config = dict(
    dataset='short read English sentences (LibriTTS-R)',
    hop_length=160,
    input='log_mel',
    spec_augment=True,
    encoder_slots_per_expert=2,
    decoder_connector='mlp',
    lr=0.0011,
    shampoo_beta=0.99,
    max_precond_dim=1024,
    ema_decay=0.99,
    steps=24900,
    lr_schedule='constant',
)
Rows from block 3 of the text decoder, named by matrix and row number. Rows with one number belong to one attention dimension. Each number is 200 + 20 x the weight over its row's rms, rounded and kept within 0 to 999. All counts start at 0. After the name is the row's rms in percent of the matrix's.
# q: attention query (decoder.blocks.3.attn.q.weight, 384x384), inputs 128-255
# k: attention key (decoder.blocks.3.attn.k.weight, 384x384), inputs 128-255
q.278,094,179,171,224,212,215,196,198,182,208,210,196,195,196,202,180,190,190,197,205,169,186,202,181,202,220,200,220,162,209,216,207,188,170,204,199,200,191,212,234,167,208,180,165,208,214,185,220,192,193,238,218,185,187,178,197,183,156,212,205,207,206,218,216,204,165,188,202,202,203,188,177,220,230,213,211,209,200,176,198,200,218,196,215,192,201,197,191,212,217,196,176,221,182,174,200,203,217,189,191,193,187,191,200,182,182,182,222,172,198,217,225,197,226,226,219,193,200,189,231,189,200,205,184,199,214,204,243,217
q.279,094,199,216,208,196,184,213,224,202,202,170,213,194,234,207,161,192,202,144,221,208,207,192,215,186,197,241,227,227,190,183,191,223,197,208,203,222,171,180,190,209,196,194,217,221,186,192,198,261,243,176,196,199,218,190,163,183,187,201,186,174,200,230,217,178,218,199,190,184,204,207,220,196,244,212,194,188,228,211,187,201,216,159,215,190,228,204,202,176,224,202,179,198,210,180,217,201,237,190,189,226,178,233,203,191,229,199,194,178,232,222,241,208,192,193,212,212,228,179,229,167,173,212,203,217,201,197,179,212
q.280,098,226,211,235,219,197,196,206,240,203,210,196,232,186,206,225,206,181,207,208,232,207,168,160,207,222,220,196,186,177,198,224,189,222,183,194,210,203,226,216,218,216,264,236,185,205,228,159,205,200,168,194,207,219,190,218,208,214,224,207,197,212,222,190,187,210,178,170,217,190,219,161,187,167,191,206,209,203,178,202,205,173,173,187,185,196,190,222,172,188,203,209,179,218,222,181,182,232,183,220,222,194,202,209,189,191,216,197,188,185,199,198,190,206,190,177,208,191,220,206,229,224,193,234,162,192,154,196,206
q.281,096,193,224,213,226,161,188,191,188,192,180,205,198,207,183,166,193,193,227,215,196,164,201,185,215,197,188,195,226,199,186,209,226,180,180,142,196,192,195,180,198,242,220,198,186,190,198,186,216,227,210,181,210,245,151,172,237,226,197,202,192,204,219,208,204,234,167,185,180,170,204,195,211,198,205,188,222,217,165,190,207,204,194,176,205,207,253,170,198,184,211,196,199,207,225,190,269,181,188,200,172,180,213,208,171,212,198,245,160,222,155,188,214,188,177,228,205,190,174,177,200,221,180,158,196,222,192,203,161
q.282,095,213,192,183,149,201,210,192,180,183,190,199,208,184,205,183,205,226,226,215,188,224,219,208,193,231,179,195,192,176,215,206,188,178,201,190,229,187,195,159,186,211,198,205,222,200,200,169,173,196,196,204,180,211,188,198,188,216,182,185,219,203,214,223,189,197,246,201,202,221,246,179,216,221,200,190,183,224,178,176,202,202,206,196,190,177,205,206,173,156,199,210,205,230,160,184,194,214,180,180,193,169,219,226,209,224,190,197,204,239,225,175,207,260,174,215,204,220,247,243,214,208,201,183,212,185,199,161,189
q.283,097,204,204,194,195,184,231,189,193,191,191,187,157,198,212,198,202,187,223,198,221,220,185,187,182,204,181,184,210,179,214,210,197,225,184,205,195,207,206,201,187,186,184,187,174,188,220,178,190,172,195,209,180,164,207,216,203,202,186,242,239,184,176,196,245,173,168,245,224,207,206,211,212,178,231,194,194,189,182,201,231,197,213,203,197,212,161,229,208,202,203,189,193,223,233,179,185,225,193,197,212,202,191,221,192,194,204,214,205,168,215,196,249,205,166,222,183,233,171,205,196,221,211,183,197,186,179,233,202
q.284,103,200,208,222,202,223,224,180,186,198,223,200,211,203,182,198,197,201,225,189,229,185,203,192,164,214,223,228,223,223,208,204,195,199,184,200,185,193,205,203,172,205,245,194,155,173,173,193,220,237,195,145,187,197,192,186,200,186,181,202,217,199,199,204,242,189,177,189,228,228,177,156,221,221,193,202,212,190,239,207,175,227,198,190,207,226,250,196,185,202,198,180,204,201,181,175,196,168,151,228,211,199,215,188,182,234,206,185,208,141,213,184,217,181,236,238,171,216,192,193,237,244,193,183,193,201,184,194,192
q.285,096,200,194,231,221,211,231,228,202,205,202,182,193,189,161,238,199,218,212,218,169,201,209,209,197,226,206,197,230,214,201,219,184,177,179,220,198,220,226,171,212,206,194,182,214,192,218,210,162,182,212,211,178,175,204,201,229,182,191,223,170,189,237,182,203,184,175,229,187,201,201,201,195,150,193,196,203,200,190,190,200,176,194,196,210,212,204,205,241,203,189,196,231,207,189,213,203,184,193,194,218,207,210,211,201,153,200,192,199,184,202,220,178,255,225,197,213,194,229,194,219,219,223,206,216,191,225,173,229
q.286,097,190,193,228,191,220,205,178,208,210,194,191,236,190,196,209,202,189,170,236,219,177,198,216,236,184,178,173,189,172,200,183,187,185,201,213,233,190,216,199,195,232,171,185,192,227,238,218,183,195,203,246,231,218,193,195,199,188,210,218,214,149,193,225,146,210,245,205,196,212,209,219,230,190,183,195,192,187,196,193,189,180,212,176,190,191,181,218,177,231,167,172,171,199,202,186,193,189,203,199,197,216,240,184,198,219,203,235,206,236,209,204,193,189,155,225,206,201,212,239,185,236,203,214,186,205,176,182,220
q.287,092,191,215,200,230,209,213,198,201,196,181,185,180,251,222,214,203,175,174,186,197,202,194,180,165,216,219,197,209,161,195,217,198,174,220,191,190,214,205,213,223,175,199,160,181,192,188,218,211,178,184,165,159,176,220,187,177,153,205,176,220,179,172,177,151,190,188,222,178,178,204,191,198,220,193,175,227,234,199,196,192,219,203,225,191,197,237,193,200,201,171,197,173,216,187,199,216,210,192,205,228,232,212,174,171,207,194,185,187,180,211,190,208,206,212,175,237,183,218,198,172,203,190,188,174,150,219,186,209
q.288,102,183,173,191,197,221,215,172,211,193,182,200,218,204,178,210,180,182,172,213,169,188,202,208,201,179,205,182,218,226,194,230,182,193,150,180,213,171,226,182,239,223,207,203,174,182,199,219,194,200,196,214,170,154,227,208,215,210,221,192,179,189,197,200,213,177,188,171,223,228,207,184,217,207,204,225,208,197,225,177,202,199,203,200,218,227,174,190,172,226,164,198,188,209,217,217,199,194,179,200,215,202,187,200,178,185,217,198,186,227,196,193,207,203,185,192,172,199,208,191,204,184,200,207,198,173,191,213,205
q.289,098,227,232,142,213,206,173,219,172,221,190,172,194,227,213,221,228,199,189,182,164,182,195,200,204,222,182,209,238,198,205,191,195,210,196,201,215,213,166,226,227,208,188,202,211,183,195,225,191,186,212,190,185,223,161,192,197,163,228,159,243,154,227,206,192,208,247,224,192,209,188,214,181,196,193,192,178,200,195,165,180,178,225,184,194,182,206,174,189,224,224,183,197,187,201,194,209,198,194,222,217,189,221,215,195,179,193,207,243,259,204,208,207,207,160,200,206,183,197,171,170,238,183,205,212,228,199,217,196
q.290,104,212,204,193,175,201,206,185,202,222,184,176,196,181,207,214,175,216,201,160,220,151,207,208,170,183,188,183,237,189,207,206,222,201,172,211,202,215,190,204,170,215,202,179,258,186,203,194,212,195,240,166,174,208,190,193,181,177,175,233,217,202,230,154,184,202,224,164,197,164,203,194,195,180,227,202,244,208,161,208,227,205,191,210,220,189,206,185,192,198,207,191,197,174,185,194,223,198,211,219,228,217,176,193,212,182,202,216,212,206,193,207,230,232,170,179,202,191,209,152,220,222,200,194,222,201,179,211,211
q.291,101,216,168,197,184,184,218,226,220,229,209,217,216,219,214,206,153,185,220,202,242,192,188,195,191,213,182,180,195,158,183,210,196,194,195,215,161,225,256,188,208,225,206,212,204,218,224,202,228,239,235,195,185,237,210,195,235,204,233,161,192,211,172,183,209,191,229,208,211,170,192,177,224,164,180,177,203,174,204,140,172,184,220,226,215,178,229,189,209,164,204,198,189,170,181,201,239,161,203,200,211,163,190,194,206,194,236,192,185,226,183,215,231,223,204,228,245,207,197,176,201,208,184,190,191,218,194,213,212
q.292,100,198,202,203,224,196,185,187,211,198,208,224,211,202,214,208,225,177,180,181,206,204,230,203,191,216,178,185,207,232,211,246,173,195,219,214,214,201,182,178,175,190,191,262,189,193,208,196,191,203,164,232,193,211,177,221,195,221,188,196,213,240,224,202,174,222,217,177,234,233,196,252,172,186,225,196,177,210,187,179,174,199,199,226,194,177,205,190,185,239,183,225,218,207,206,201,186,219,209,196,195,189,229,208,196,223,213,195,198,215,195,245,207,195,190,184,173,202,225,227,165,191,210,196,221,172,199,244,198
q.293,095,177,192,233,202,207,190,170,196,213,176,217,180,236,186,151,174,208,205,231,222,231,225,151,217,195,207,217,229,158,164,191,188,166,196,185,199,213,202,200,208,200,180,185,167,214,197,195,183,223,227,209,187,207,223,208,199,184,176,184,218,191,217,200,202,201,195,221,195,218,220,207,201,213,209,206,215,178,227,184,219,181,158,184,242,208,180,164,191,198,211,217,218,176,232,210,217,177,188,198,200,199,199,166,188,217,190,208,193,232,184,238,207,215,240,209,159,195,190,239,175,191,211,203,183,208,205,208,202
q.294,100,186,187,249,195,186,209,179,222,199,184,168,199,186,223,210,222,205,173,195,235,186,197,189,198,206,188,195,202,207,164,185,182,185,194,200,193,249,198,225,189,221,193,160,218,198,195,183,208,233,229,181,207,166,253,227,214,190,200,172,236,189,193,200,166,216,218,209,155,168,183,236,226,210,181,198,204,233,202,218,214,180,214,173,152,191,206,233,234,212,197,159,188,180,196,174,196,181,187,162,187,178,197,166,200,229,201,170,203,190,213,171,200,191,217,235,177,202,193,206,193,217,245,172,217,227,202,217,159
q.295,112,167,195,171,202,196,218,189,203,192,196,195,222,221,201,179,193,141,178,172,180,208,190,183,216,181,190,204,198,215,208,220,177,219,196,177,235,217,152,194,187,193,186,189,184,207,239,205,206,232,219,218,217,194,205,196,194,168,181,208,211,187,218,207,193,173,173,226,211,186,206,166,213,194,213,178,171,221,235,199,204,191,191,173,211,234,230,189,202,173,175,211,212,202,174,217,205,189,200,198,179,245,190,174,176,187,216,152,187,199,194,185,182,219,194,202,188,226,178,176,198,225,210,207,177,200,229,212,196
q.296,102,198,185,214,213,177,220,225,175,201,224,191,210,203,220,217,193,198,191,189,248,188,176,189,227,195,223,181,200,200,231,211,172,227,167,182,192,193,224,195,182,227,194,187,177,195,201,180,213,215,198,189,206,208,228,214,186,229,213,205,179,234,180,193,170,168,209,231,224,183,237,216,188,200,216,210,257,217,188,187,168,226,209,183,189,192,176,232,216,227,206,191,198,220,173,224,231,207,202,200,221,216,226,212,212,224,176,196,180,196,187,185,197,186,208,181,204,197,210,209,200,229,145,211,207,200,198,204,195
q.297,101,221,192,212,179,155,206,176,211,194,217,193,193,200,183,196,155,184,227,214,192,206,221,219,204,202,191,199,175,227,161,220,187,187,229,174,170,201,169,181,212,196,208,191,230,172,170,196,211,192,216,221,207,204,190,239,215,215,224,194,225,217,207,203,165,161,195,190,213,161,212,196,220,185,166,217,203,180,207,192,182,235,188,157,233,212,192,189,220,162,166,217,194,208,180,203,185,221,215,259,194,188,224,188,221,231,169,208,179,164,202,202,220,178,188,213,195,178,209,210,152,206,206,163,200,183,176,178,252
q.298,098,208,207,185,220,199,223,219,220,219,201,232,203,233,209,230,191,189,175,206,201,156,219,193,222,168,148,184,184,172,164,202,205,194,231,170,241,188,216,209,217,243,187,190,215,188,215,198,199,200,211,195,199,189,201,220,219,205,186,190,216,181,245,202,197,201,207,209,195,148,201,194,222,177,173,251,181,200,200,223,193,202,218,211,159,196,222,189,184,158,207,180,235,200,232,207,192,169,220,197,230,198,214,201,203,213,182,174,198,193,195,226,193,175,172,241,159,199,211,162,225,225,207,156,204,215,244,196,206
q.299,096,243,226,175,204,224,224,187,216,213,204,259,200,201,183,185,201,192,222,178,180,211,173,188,148,210,184,188,202,188,219,190,198,200,216,222,203,228,215,199,184,233,175,228,216,243,197,209,215,226,188,198,216,199,202,190,175,218,235,201,199,168,157,183,225,199,202,188,191,190,223,172,180,213,207,230,190,158,227,219,161,237,212,200,176,202,226,171,235,176,238,226,202,155,211,225,208,178,165,147,190,187,200,204,235,189,202,223,191,206,236,212,185,208,181,182,197,203,207,202,209,191,179,205,208,218,215,161,220
q.300,099,206,184,215,228,195,217,201,223,206,178,206,186,155,196,182,205,199,200,210,213,217,205,176,145,200,182,226,176,193,203,202,184,214,202,230,166,172,207,235,205,215,212,177,231,196,202,193,199,206,202,219,206,221,207,170,193,231,206,227,237,150,191,233,211,205,211,207,218,198,174,148,201,170,201,175,222,233,199,228,182,211,219,214,204,205,201,192,217,226,199,176,221,187,184,214,221,182,200,201,171,209,173,183,211,203,193,230,194,190,179,206,209,201,202,169,187,173,214,187,213,203,214,194,224,233,180,201,201
q.301,112,172,209,216,203,206,229,167,197,220,200,206,199,222,193,182,212,199,180,181,185,239,222,245,225,203,194,198,195,201,226,155,199,204,230,189,230,235,206,210,203,193,168,216,200,174,180,229,180,195,160,243,189,237,205,201,200,209,248,198,231,184,180,212,193,206,193,189,185,184,249,202,228,162,209,191,170,194,228,197,206,205,215,194,207,210,192,198,181,167,229,215,216,185,229,197,177,194,153,197,225,209,198,190,192,209,196,218,187,186,226,240,179,197,196,197,217,180,155,227,189,242,197,201,178,222,179,189,222
q.302,100,218,221,187,189,206,187,211,200,183,230,222,187,198,217,192,251,192,147,202,199,222,175,163,216,216,208,211,218,213,178,180,176,205,224,213,190,201,171,216,226,174,216,183,216,177,213,182,215,177,206,210,219,193,181,171,186,175,191,208,211,210,215,248,163,240,175,210,215,177,166,204,173,164,214,216,199,177,168,200,205,179,194,193,220,172,202,181,189,234,209,194,177,199,171,198,228,211,176,203,210,217,206,204,172,217,209,201,199,201,196,208,216,211,192,208,210,208,161,193,182,194,187,193,222,204,213,242,219
q.303,100,183,182,211,162,235,236,186,199,203,211,206,219,222,180,224,218,192,171,182,217,233,205,207,197,199,204,193,185,224,186,238,225,184,221,200,184,187,200,217,233,194,201,194,181,186,191,187,196,216,205,197,232,211,180,157,191,165,187,190,193,184,174,184,219,222,183,212,172,201,186,201,184,169,176,208,171,235,172,176,178,207,194,183,198,176,217,226,209,186,198,189,174,179,220,201,201,189,198,175,233,193,174,221,179,199,212,199,181,198,196,191,205,202,241,194,204,220,210,197,226,193,192,248,207,203,208,191,195
q.304,107,228,187,210,187,219,169,180,193,237,227,202,158,149,188,192,225,198,210,226,198,236,205,184,160,167,217,196,166,166,191,200,226,185,183,211,192,214,158,189,184,173,187,221,170,193,192,183,223,178,169,247,218,209,225,189,174,214,220,172,192,198,188,217,214,183,188,187,203,189,175,194,240,165,140,205,193,212,222,218,216,204,215,173,191,200,201,200,203,214,229,147,222,220,216,191,204,222,184,182,198,183,186,192,171,206,221,198,179,168,158,228,233,188,216,224,205,200,186,224,187,207,172,185,215,190,218,208,176
k.278,095,162,223,220,201,211,194,227,167,204,195,194,204,206,221,194,156,207,192,234,202,225,230,207,166,206,226,175,199,174,214,186,193,161,206,204,185,215,211,198,227,206,184,148,207,192,223,193,221,216,218,213,191,152,186,200,243,224,239,227,227,205,224,206,205,179,211,203,181,152,198,195,207,213,210,224,184,209,196,215,213,190,213,182,200,182,214,230,178,212,211,180,208,221,222,179,202,242,194,203,208,230,192,192,201,239,223,207,219,217,175,188,135,236,196,218,182,186,203,206,190,206,216,196,189,188,219,189,230
k.279,093,198,195,197,167,178,246,159,202,241,214,224,165,207,182,205,196,202,187,191,217,226,202,197,197,210,247,200,208,165,212,211,206,186,201,230,211,211,217,194,167,216,204,204,211,180,165,190,198,226,202,187,183,233,219,186,194,193,219,194,228,202,176,190,193,206,168,204,210,182,182,195,205,207,191,186,169,223,171,170,181,168,185,217,225,202,189,228,199,183,239,174,191,234,167,208,188,250,216,219,203,234,200,197,165,237,214,200,216,205,199,232,218,177,182,219,185,220,176,195,199,180,210,208,230,210,220,185,188
k.280,096,212,233,227,224,213,228,201,232,131,227,203,213,211,205,227,227,224,197,177,228,208,220,214,212,211,181,226,201,213,187,192,201,223,157,199,216,221,221,242,189,223,208,200,179,219,215,213,211,219,219,223,204,236,196,205,208,194,193,188,181,191,203,188,205,167,215,204,171,190,207,208,203,169,199,208,237,240,229,221,183,241,203,205,168,157,187,231,178,158,219,191,203,204,190,176,193,146,191,198,203,187,148,199,229,195,198,216,183,202,223,196,208,202,241,215,196,212,235,159,207,196,186,213,193,190,217,212,179
k.281,095,182,224,217,202,201,205,193,159,211,208,184,214,184,222,198,200,214,199,201,161,155,199,193,203,191,189,209,190,185,184,222,201,219,182,224,220,188,170,203,220,178,206,195,177,191,202,225,197,203,241,211,192,237,209,183,189,219,227,178,215,233,211,191,194,182,187,199,218,209,203,225,205,214,196,225,180,213,176,152,187,212,200,198,194,204,169,199,175,144,181,210,215,186,230,173,203,213,201,223,196,187,206,208,153,196,194,192,204,195,190,199,183,215,230,190,202,201,184,190,232,198,223,204,215,204,205,228,187
k.282,095,174,218,201,204,226,190,213,183,184,220,209,208,222,156,197,199,214,182,201,198,167,141,215,212,184,201,176,198,197,209,175,214,214,217,199,209,230,162,210,191,192,218,208,177,182,210,201,199,225,189,192,185,210,258,180,212,214,214,205,190,197,202,193,188,219,185,242,186,182,231,222,202,222,200,192,163,240,188,202,178,221,213,200,208,204,181,238,162,181,236,215,218,177,180,218,230,166,244,249,209,179,235,170,188,228,235,178,198,194,189,162,201,220,230,195,262,212,222,202,170,196,203,214,179,187,224,196,221
k.283,096,212,173,203,206,200,218,209,217,214,188,222,220,192,214,217,170,181,181,187,209,204,240,189,195,160,205,230,223,180,201,230,208,200,136,200,181,208,216,206,209,208,208,215,197,203,212,186,198,212,174,173,183,174,199,170,208,171,188,232,156,201,193,210,212,201,214,219,173,239,219,174,208,225,158,196,182,203,183,218,204,185,209,195,221,188,193,192,196,193,232,182,242,209,195,211,192,195,202,191,219,220,215,179,160,183,197,175,237,215,178,204,238,211,225,209,210,205,239,198,184,203,213,207,212,177,174,196,211
k.284,103,185,160,171,223,229,214,183,194,209,186,214,198,171,206,176,199,202,196,190,164,217,171,170,217,185,140,186,211,154,205,188,176,216,209,212,222,179,178,194,198,193,185,209,188,233,213,210,188,211,176,176,211,219,216,208,217,217,184,218,210,216,186,194,201,160,163,207,193,223,197,198,193,212,196,178,172,187,195,173,190,207,195,180,222,203,159,178,174,213,213,217,204,194,171,221,196,218,211,204,211,188,193,204,217,158,196,194,222,208,201,188,196,212,226,148,205,186,185,219,211,187,214,173,190,170,189,211,210
k.285,097,163,185,232,209,183,217,204,208,155,171,180,188,187,213,208,201,207,236,223,201,227,165,186,186,202,203,240,215,221,190,211,188,217,209,178,210,205,205,188,234,183,202,210,174,236,185,202,214,169,187,191,192,204,206,164,187,196,216,193,198,207,191,181,180,189,204,194,202,169,152,200,204,168,209,186,192,176,167,178,164,209,216,206,215,205,207,204,217,188,166,202,216,195,205,157,198,216,169,187,236,208,183,182,184,216,195,173,179,188,187,155,177,197,183,215,207,208,206,225,181,231,217,208,212,217,194,234,217
k.286,099,216,197,232,183,203,180,199,209,219,227,225,218,201,197,178,169,200,201,216,209,191,230,196,190,156,214,195,217,222,215,258,205,204,214,211,208,211,194,190,175,208,177,175,240,224,212,199,198,178,194,210,188,231,184,181,217,205,213,214,216,203,197,188,197,223,215,221,161,190,182,186,196,208,195,193,204,228,143,203,190,213,237,205,203,195,180,224,164,209,184,215,236,223,216,193,200,215,211,217,200,205,175,227,197,167,191,172,186,193,205,154,212,174,215,201,212,198,220,204,239,198,192,218,210,192,244,175,193
k.287,090,175,198,212,223,222,178,214,218,182,203,202,222,181,176,158,182,166,214,192,183,222,164,212,214,170,205,164,195,216,188,220,208,198,204,195,203,212,200,181,214,192,179,174,192,183,223,223,215,199,209,211,170,184,228,182,196,201,215,197,213,203,200,201,207,206,202,232,188,160,204,215,193,201,230,193,210,190,221,189,202,217,158,174,207,203,233,229,199,191,182,197,198,232,185,224,193,204,195,233,229,213,225,210,182,200,202,214,194,193,213,234,174,211,188,199,175,200,197,190,199,191,182,180,177,177,190,197,181
k.288,109,174,206,183,191,166,198,217,177,171,171,183,180,222,177,175,212,249,204,196,190,172,196,185,186,224,203,194,198,231,245,225,214,180,192,165,188,234,200,175,202,186,194,207,226,186,210,190,188,217,205,139,241,221,203,187,216,218,209,199,230,228,177,203,179,225,198,234,175,157,211,230,172,202,225,201,216,179,188,205,219,187,207,196,253,206,215,214,180,179,178,198,184,174,235,212,199,199,195,204,207,231,209,195,222,199,203,206,225,200,177,219,143,194,183,188,182,168,216,193,195,239,169,178,171,207,200,230,174
k.289,105,219,198,206,167,227,173,179,199,200,215,213,198,219,212,178,199,205,198,146,184,214,179,226,207,174,193,213,196,205,190,204,219,213,218,160,206,199,225,167,209,206,181,227,183,210,183,225,186,212,215,213,230,205,182,189,216,239,232,199,184,201,182,211,190,241,146,200,187,205,183,209,201,200,177,218,164,205,167,158,215,211,179,208,213,170,165,189,213,229,187,183,232,207,197,170,192,184,168,165,199,194,210,168,170,183,204,230,167,207,228,175,227,189,185,206,176,165,188,193,196,185,202,235,224,183,213,195,230
k.290,105,178,221,197,201,200,198,219,190,237,194,169,200,238,225,199,219,234,182,196,171,183,177,234,206,169,204,189,189,193,183,228,200,197,183,213,190,192,242,169,184,204,190,218,167,198,197,216,203,189,199,187,204,166,202,196,217,181,215,200,196,208,212,218,180,216,179,188,195,182,188,182,202,211,212,231,192,190,215,189,230,207,201,175,193,191,176,230,208,182,188,210,173,180,183,169,179,180,218,202,172,197,233,173,200,185,208,202,209,245,182,208,195,198,255,205,221,211,206,196,223,184,216,237,184,210,237,214,185
k.291,104,210,211,211,203,192,226,207,185,199,203,178,180,202,201,173,237,186,197,189,214,204,226,177,222,203,212,176,205,197,188,200,210,170,206,211,179,179,237,209,176,202,190,180,240,213,174,184,211,205,209,188,209,211,236,219,186,199,169,223,188,213,160,192,241,168,208,195,193,183,201,233,177,223,238,224,178,220,228,211,189,254,177,159,207,215,189,200,188,193,180,196,164,221,224,185,180,211,207,214,218,215,215,194,177,168,179,213,221,197,174,174,177,216,218,179,201,223,199,200,206,219,214,238,193,182,218,170,166
k.292,105,172,208,223,195,190,182,174,219,177,192,197,212,206,214,214,203,199,222,216,222,230,171,175,196,211,189,221,199,206,176,211,220,232,217,160,202,207,169,202,172,206,195,195,236,212,243,214,174,188,200,205,240,195,213,221,236,146,194,203,172,177,183,205,180,211,189,205,180,232,205,211,220,233,185,194,199,203,181,207,218,191,194,206,215,179,219,238,223,229,168,196,185,202,238,222,220,231,184,182,179,212,171,198,201,213,203,175,184,237,204,200,203,210,178,230,181,210,221,203,176,189,213,226,187,236,213,220,168
k.293,104,191,199,230,202,194,176,194,195,244,207,247,199,172,209,218,201,218,214,175,198,135,189,186,193,185,218,190,216,213,197,221,211,196,192,219,188,197,191,211,199,184,182,203,213,161,221,174,180,206,214,203,182,197,219,163,195,231,180,212,190,185,185,242,212,220,163,193,193,227,250,196,193,225,186,183,233,199,182,202,166,212,199,225,183,210,175,201,183,202,222,186,222,202,212,194,173,240,231,203,201,184,220,199,214,184,174,184,190,199,206,201,181,194,224,208,211,222,196,247,199,227,205,197,198,178,217,220,199
k.294,109,201,163,199,176,238,218,207,202,216,186,181,157,189,188,216,204,178,227,211,197,183,228,202,179,198,185,182,195,236,223,198,199,207,191,185,195,182,191,194,158,204,227,205,187,191,203,197,192,203,196,209,188,205,183,209,194,190,178,213,203,190,208,191,210,193,209,196,188,190,212,195,251,208,218,219,195,187,217,205,210,220,222,213,213,207,234,203,208,239,212,218,224,220,213,241,176,212,220,191,187,204,189,204,194,205,174,210,224,211,222,192,213,185,201,210,192,205,208,198,237,236,177,191,182,213,219,182,191
k.295,111,210,156,216,149,212,188,196,220,223,218,180,151,198,161,165,202,199,190,215,194,150,201,211,204,230,227,191,181,177,250,207,200,191,191,231,191,219,211,193,224,209,225,198,201,194,211,211,226,180,167,207,209,209,162,170,180,197,206,193,199,196,157,196,224,161,206,212,220,240,199,187,197,166,222,184,202,221,202,203,180,207,192,195,206,206,210,228,210,207,245,191,180,204,217,229,196,204,223,208,208,204,188,217,210,206,172,228,227,229,201,183,174,192,203,212,199,202,166,204,186,192,200,208,200,234,223,193,211
k.296,104,172,204,195,157,197,222,190,177,214,169,215,174,217,231,201,177,202,180,200,178,216,243,197,172,194,227,171,193,188,198,213,219,171,244,212,191,170,213,219,191,214,211,204,189,219,241,206,195,211,162,212,192,182,184,156,168,183,191,206,191,178,185,191,229,197,180,197,145,207,195,186,200,188,214,200,213,169,192,206,179,203,208,219,225,215,241,203,220,211,209,210,197,199,200,188,173,183,196,165,167,205,199,226,231,210,163,217,215,213,189,174,244,209,175,215,212,205,192,192,197,208,166,180,185,193,164,199,200
k.297,101,209,215,188,198,195,183,206,197,205,183,206,178,217,243,219,200,189,204,217,182,185,198,203,202,180,173,196,245,214,222,221,198,190,204,176,220,183,186,202,217,196,196,219,204,193,230,230,181,226,173,190,203,179,214,249,177,213,221,229,196,195,217,195,140,208,197,190,187,206,158,218,219,202,209,219,247,230,188,221,201,200,221,194,200,179,223,207,181,182,205,209,177,191,196,186,217,222,214,201,134,208,193,195,214,166,167,226,208,196,201,220,204,190,223,184,199,238,209,202,188,243,228,204,191,234,200,222,191
k.298,100,189,229,188,194,201,214,218,200,184,222,198,202,193,245,182,213,182,216,203,180,206,191,258,230,190,192,167,238,203,190,173,183,218,204,199,180,203,190,211,212,174,197,172,191,247,206,217,204,208,168,183,179,222,214,183,181,192,187,219,226,176,189,217,219,207,183,195,233,225,186,235,175,254,228,213,194,201,194,200,198,177,199,165,179,216,212,208,233,211,213,223,197,264,165,151,241,215,206,193,204,201,177,212,233,181,187,216,232,216,193,228,203,230,174,186,202,216,205,182,182,157,169,206,198,175,190,209,197
k.299,094,233,216,187,243,198,208,185,207,184,188,175,224,178,195,186,232,155,191,172,218,189,233,179,196,214,212,225,186,187,190,196,204,197,190,217,222,200,186,226,209,177,170,189,135,204,212,196,198,222,208,200,188,189,222,222,197,205,156,195,206,217,180,188,189,169,207,223,222,231,205,201,197,175,217,182,196,214,187,170,217,204,190,188,223,207,191,203,187,176,213,223,196,228,215,179,194,189,185,202,239,217,202,194,193,161,208,202,201,229,194,189,203,239,215,193,193,168,214,227,243,188,199,205,201,175,182,222,214
k.300,103,194,201,217,195,183,218,202,181,186,198,194,232,225,215,177,206,188,225,176,215,190,181,219,199,205,210,184,236,180,220,188,216,212,190,200,220,178,208,191,214,199,200,187,193,189,208,206,204,184,187,152,222,202,184,233,213,220,172,230,203,206,208,172,186,189,267,195,215,212,204,225,202,226,191,198,198,193,187,186,201,196,212,208,157,210,216,162,206,203,195,202,162,229,213,179,209,235,192,234,216,166,216,193,207,182,204,202,227,187,212,202,159,193,219,239,157,176,235,189,200,184,171,209,174,195,182,205,180
k.301,107,191,217,193,153,214,202,190,189,207,174,192,212,221,201,234,214,191,206,224,202,203,204,196,223,223,217,185,240,217,206,199,182,225,215,213,166,160,194,209,230,208,211,187,161,212,240,218,174,209,187,198,203,158,210,193,203,218,214,211,191,217,201,213,176,240,190,172,190,192,194,207,218,169,205,198,190,191,191,214,230,188,215,211,200,218,210,200,165,216,193,229,215,169,208,205,202,193,198,191,197,181,200,208,184,207,201,200,157,214,201,184,202,194,209,203,190,209,193,188,174,222,163,223,226,223,168,173,237
k.302,108,186,163,150,195,185,205,192,209,185,206,193,220,203,229,196,210,211,205,203,175,267,209,203,223,214,187,219,208,187,194,183,228,193,178,175,171,219,231,175,180,197,203,206,237,204,201,237,210,201,149,180,230,171,191,213,209,193,186,165,195,212,235,221,197,195,214,187,220,197,189,235,207,190,182,195,171,207,227,207,216,215,194,220,217,220,219,222,172,221,168,156,195,178,214,204,173,214,242,207,206,172,241,195,216,240,184,239,181,202,190,202,186,166,157,193,181,193,202,202,200,199,206,208,204,240,211,174,206
k.303,101,224,208,216,199,206,191,199,214,194,178,202,170,214,201,237,222,172,205,225,190,198,220,185,210,199,268,192,211,144,204,192,174,226,206,198,164,232,137,169,193,201,201,205,203,202,199,191,181,162,221,208,176,190,180,202,210,218,204,192,206,229,220,171,200,184,224,243,247,218,224,222,224,188,221,217,213,190,209,202,216,193,209,217,218,209,209,185,158,211,176,198,183,188,190,229,168,188,210,210,199,174,214,211,219,218,226,191,177,195,190,209,172,209,217,192,213,193,204,192,195,191,191,206,213,215,190,201,214
k.304,107,227,140,199,200,213,172,174,226,192,214,191,207,235,182,183,203,195,223,193,200,208,220,204,209,193,185,188,180,196,192,200,231,227,212,205,170,177,187,157,213,233,228,233,213,223,170,190,195,213,157,182,211,181,186,170,217,200,214,187,162,195,186,202,205,205,180,182,183,185,225,173,210,214,198,160,205,228,198,195,236,222,191,186,212,203,208,214,191,181,181,200,216,184,188,243,195,186,207,208,178,181,177,207,232,195,209,200,213,193,201,219,202,220,178,204,226,242,217,209,182,218,232,215,217,166,179,217,231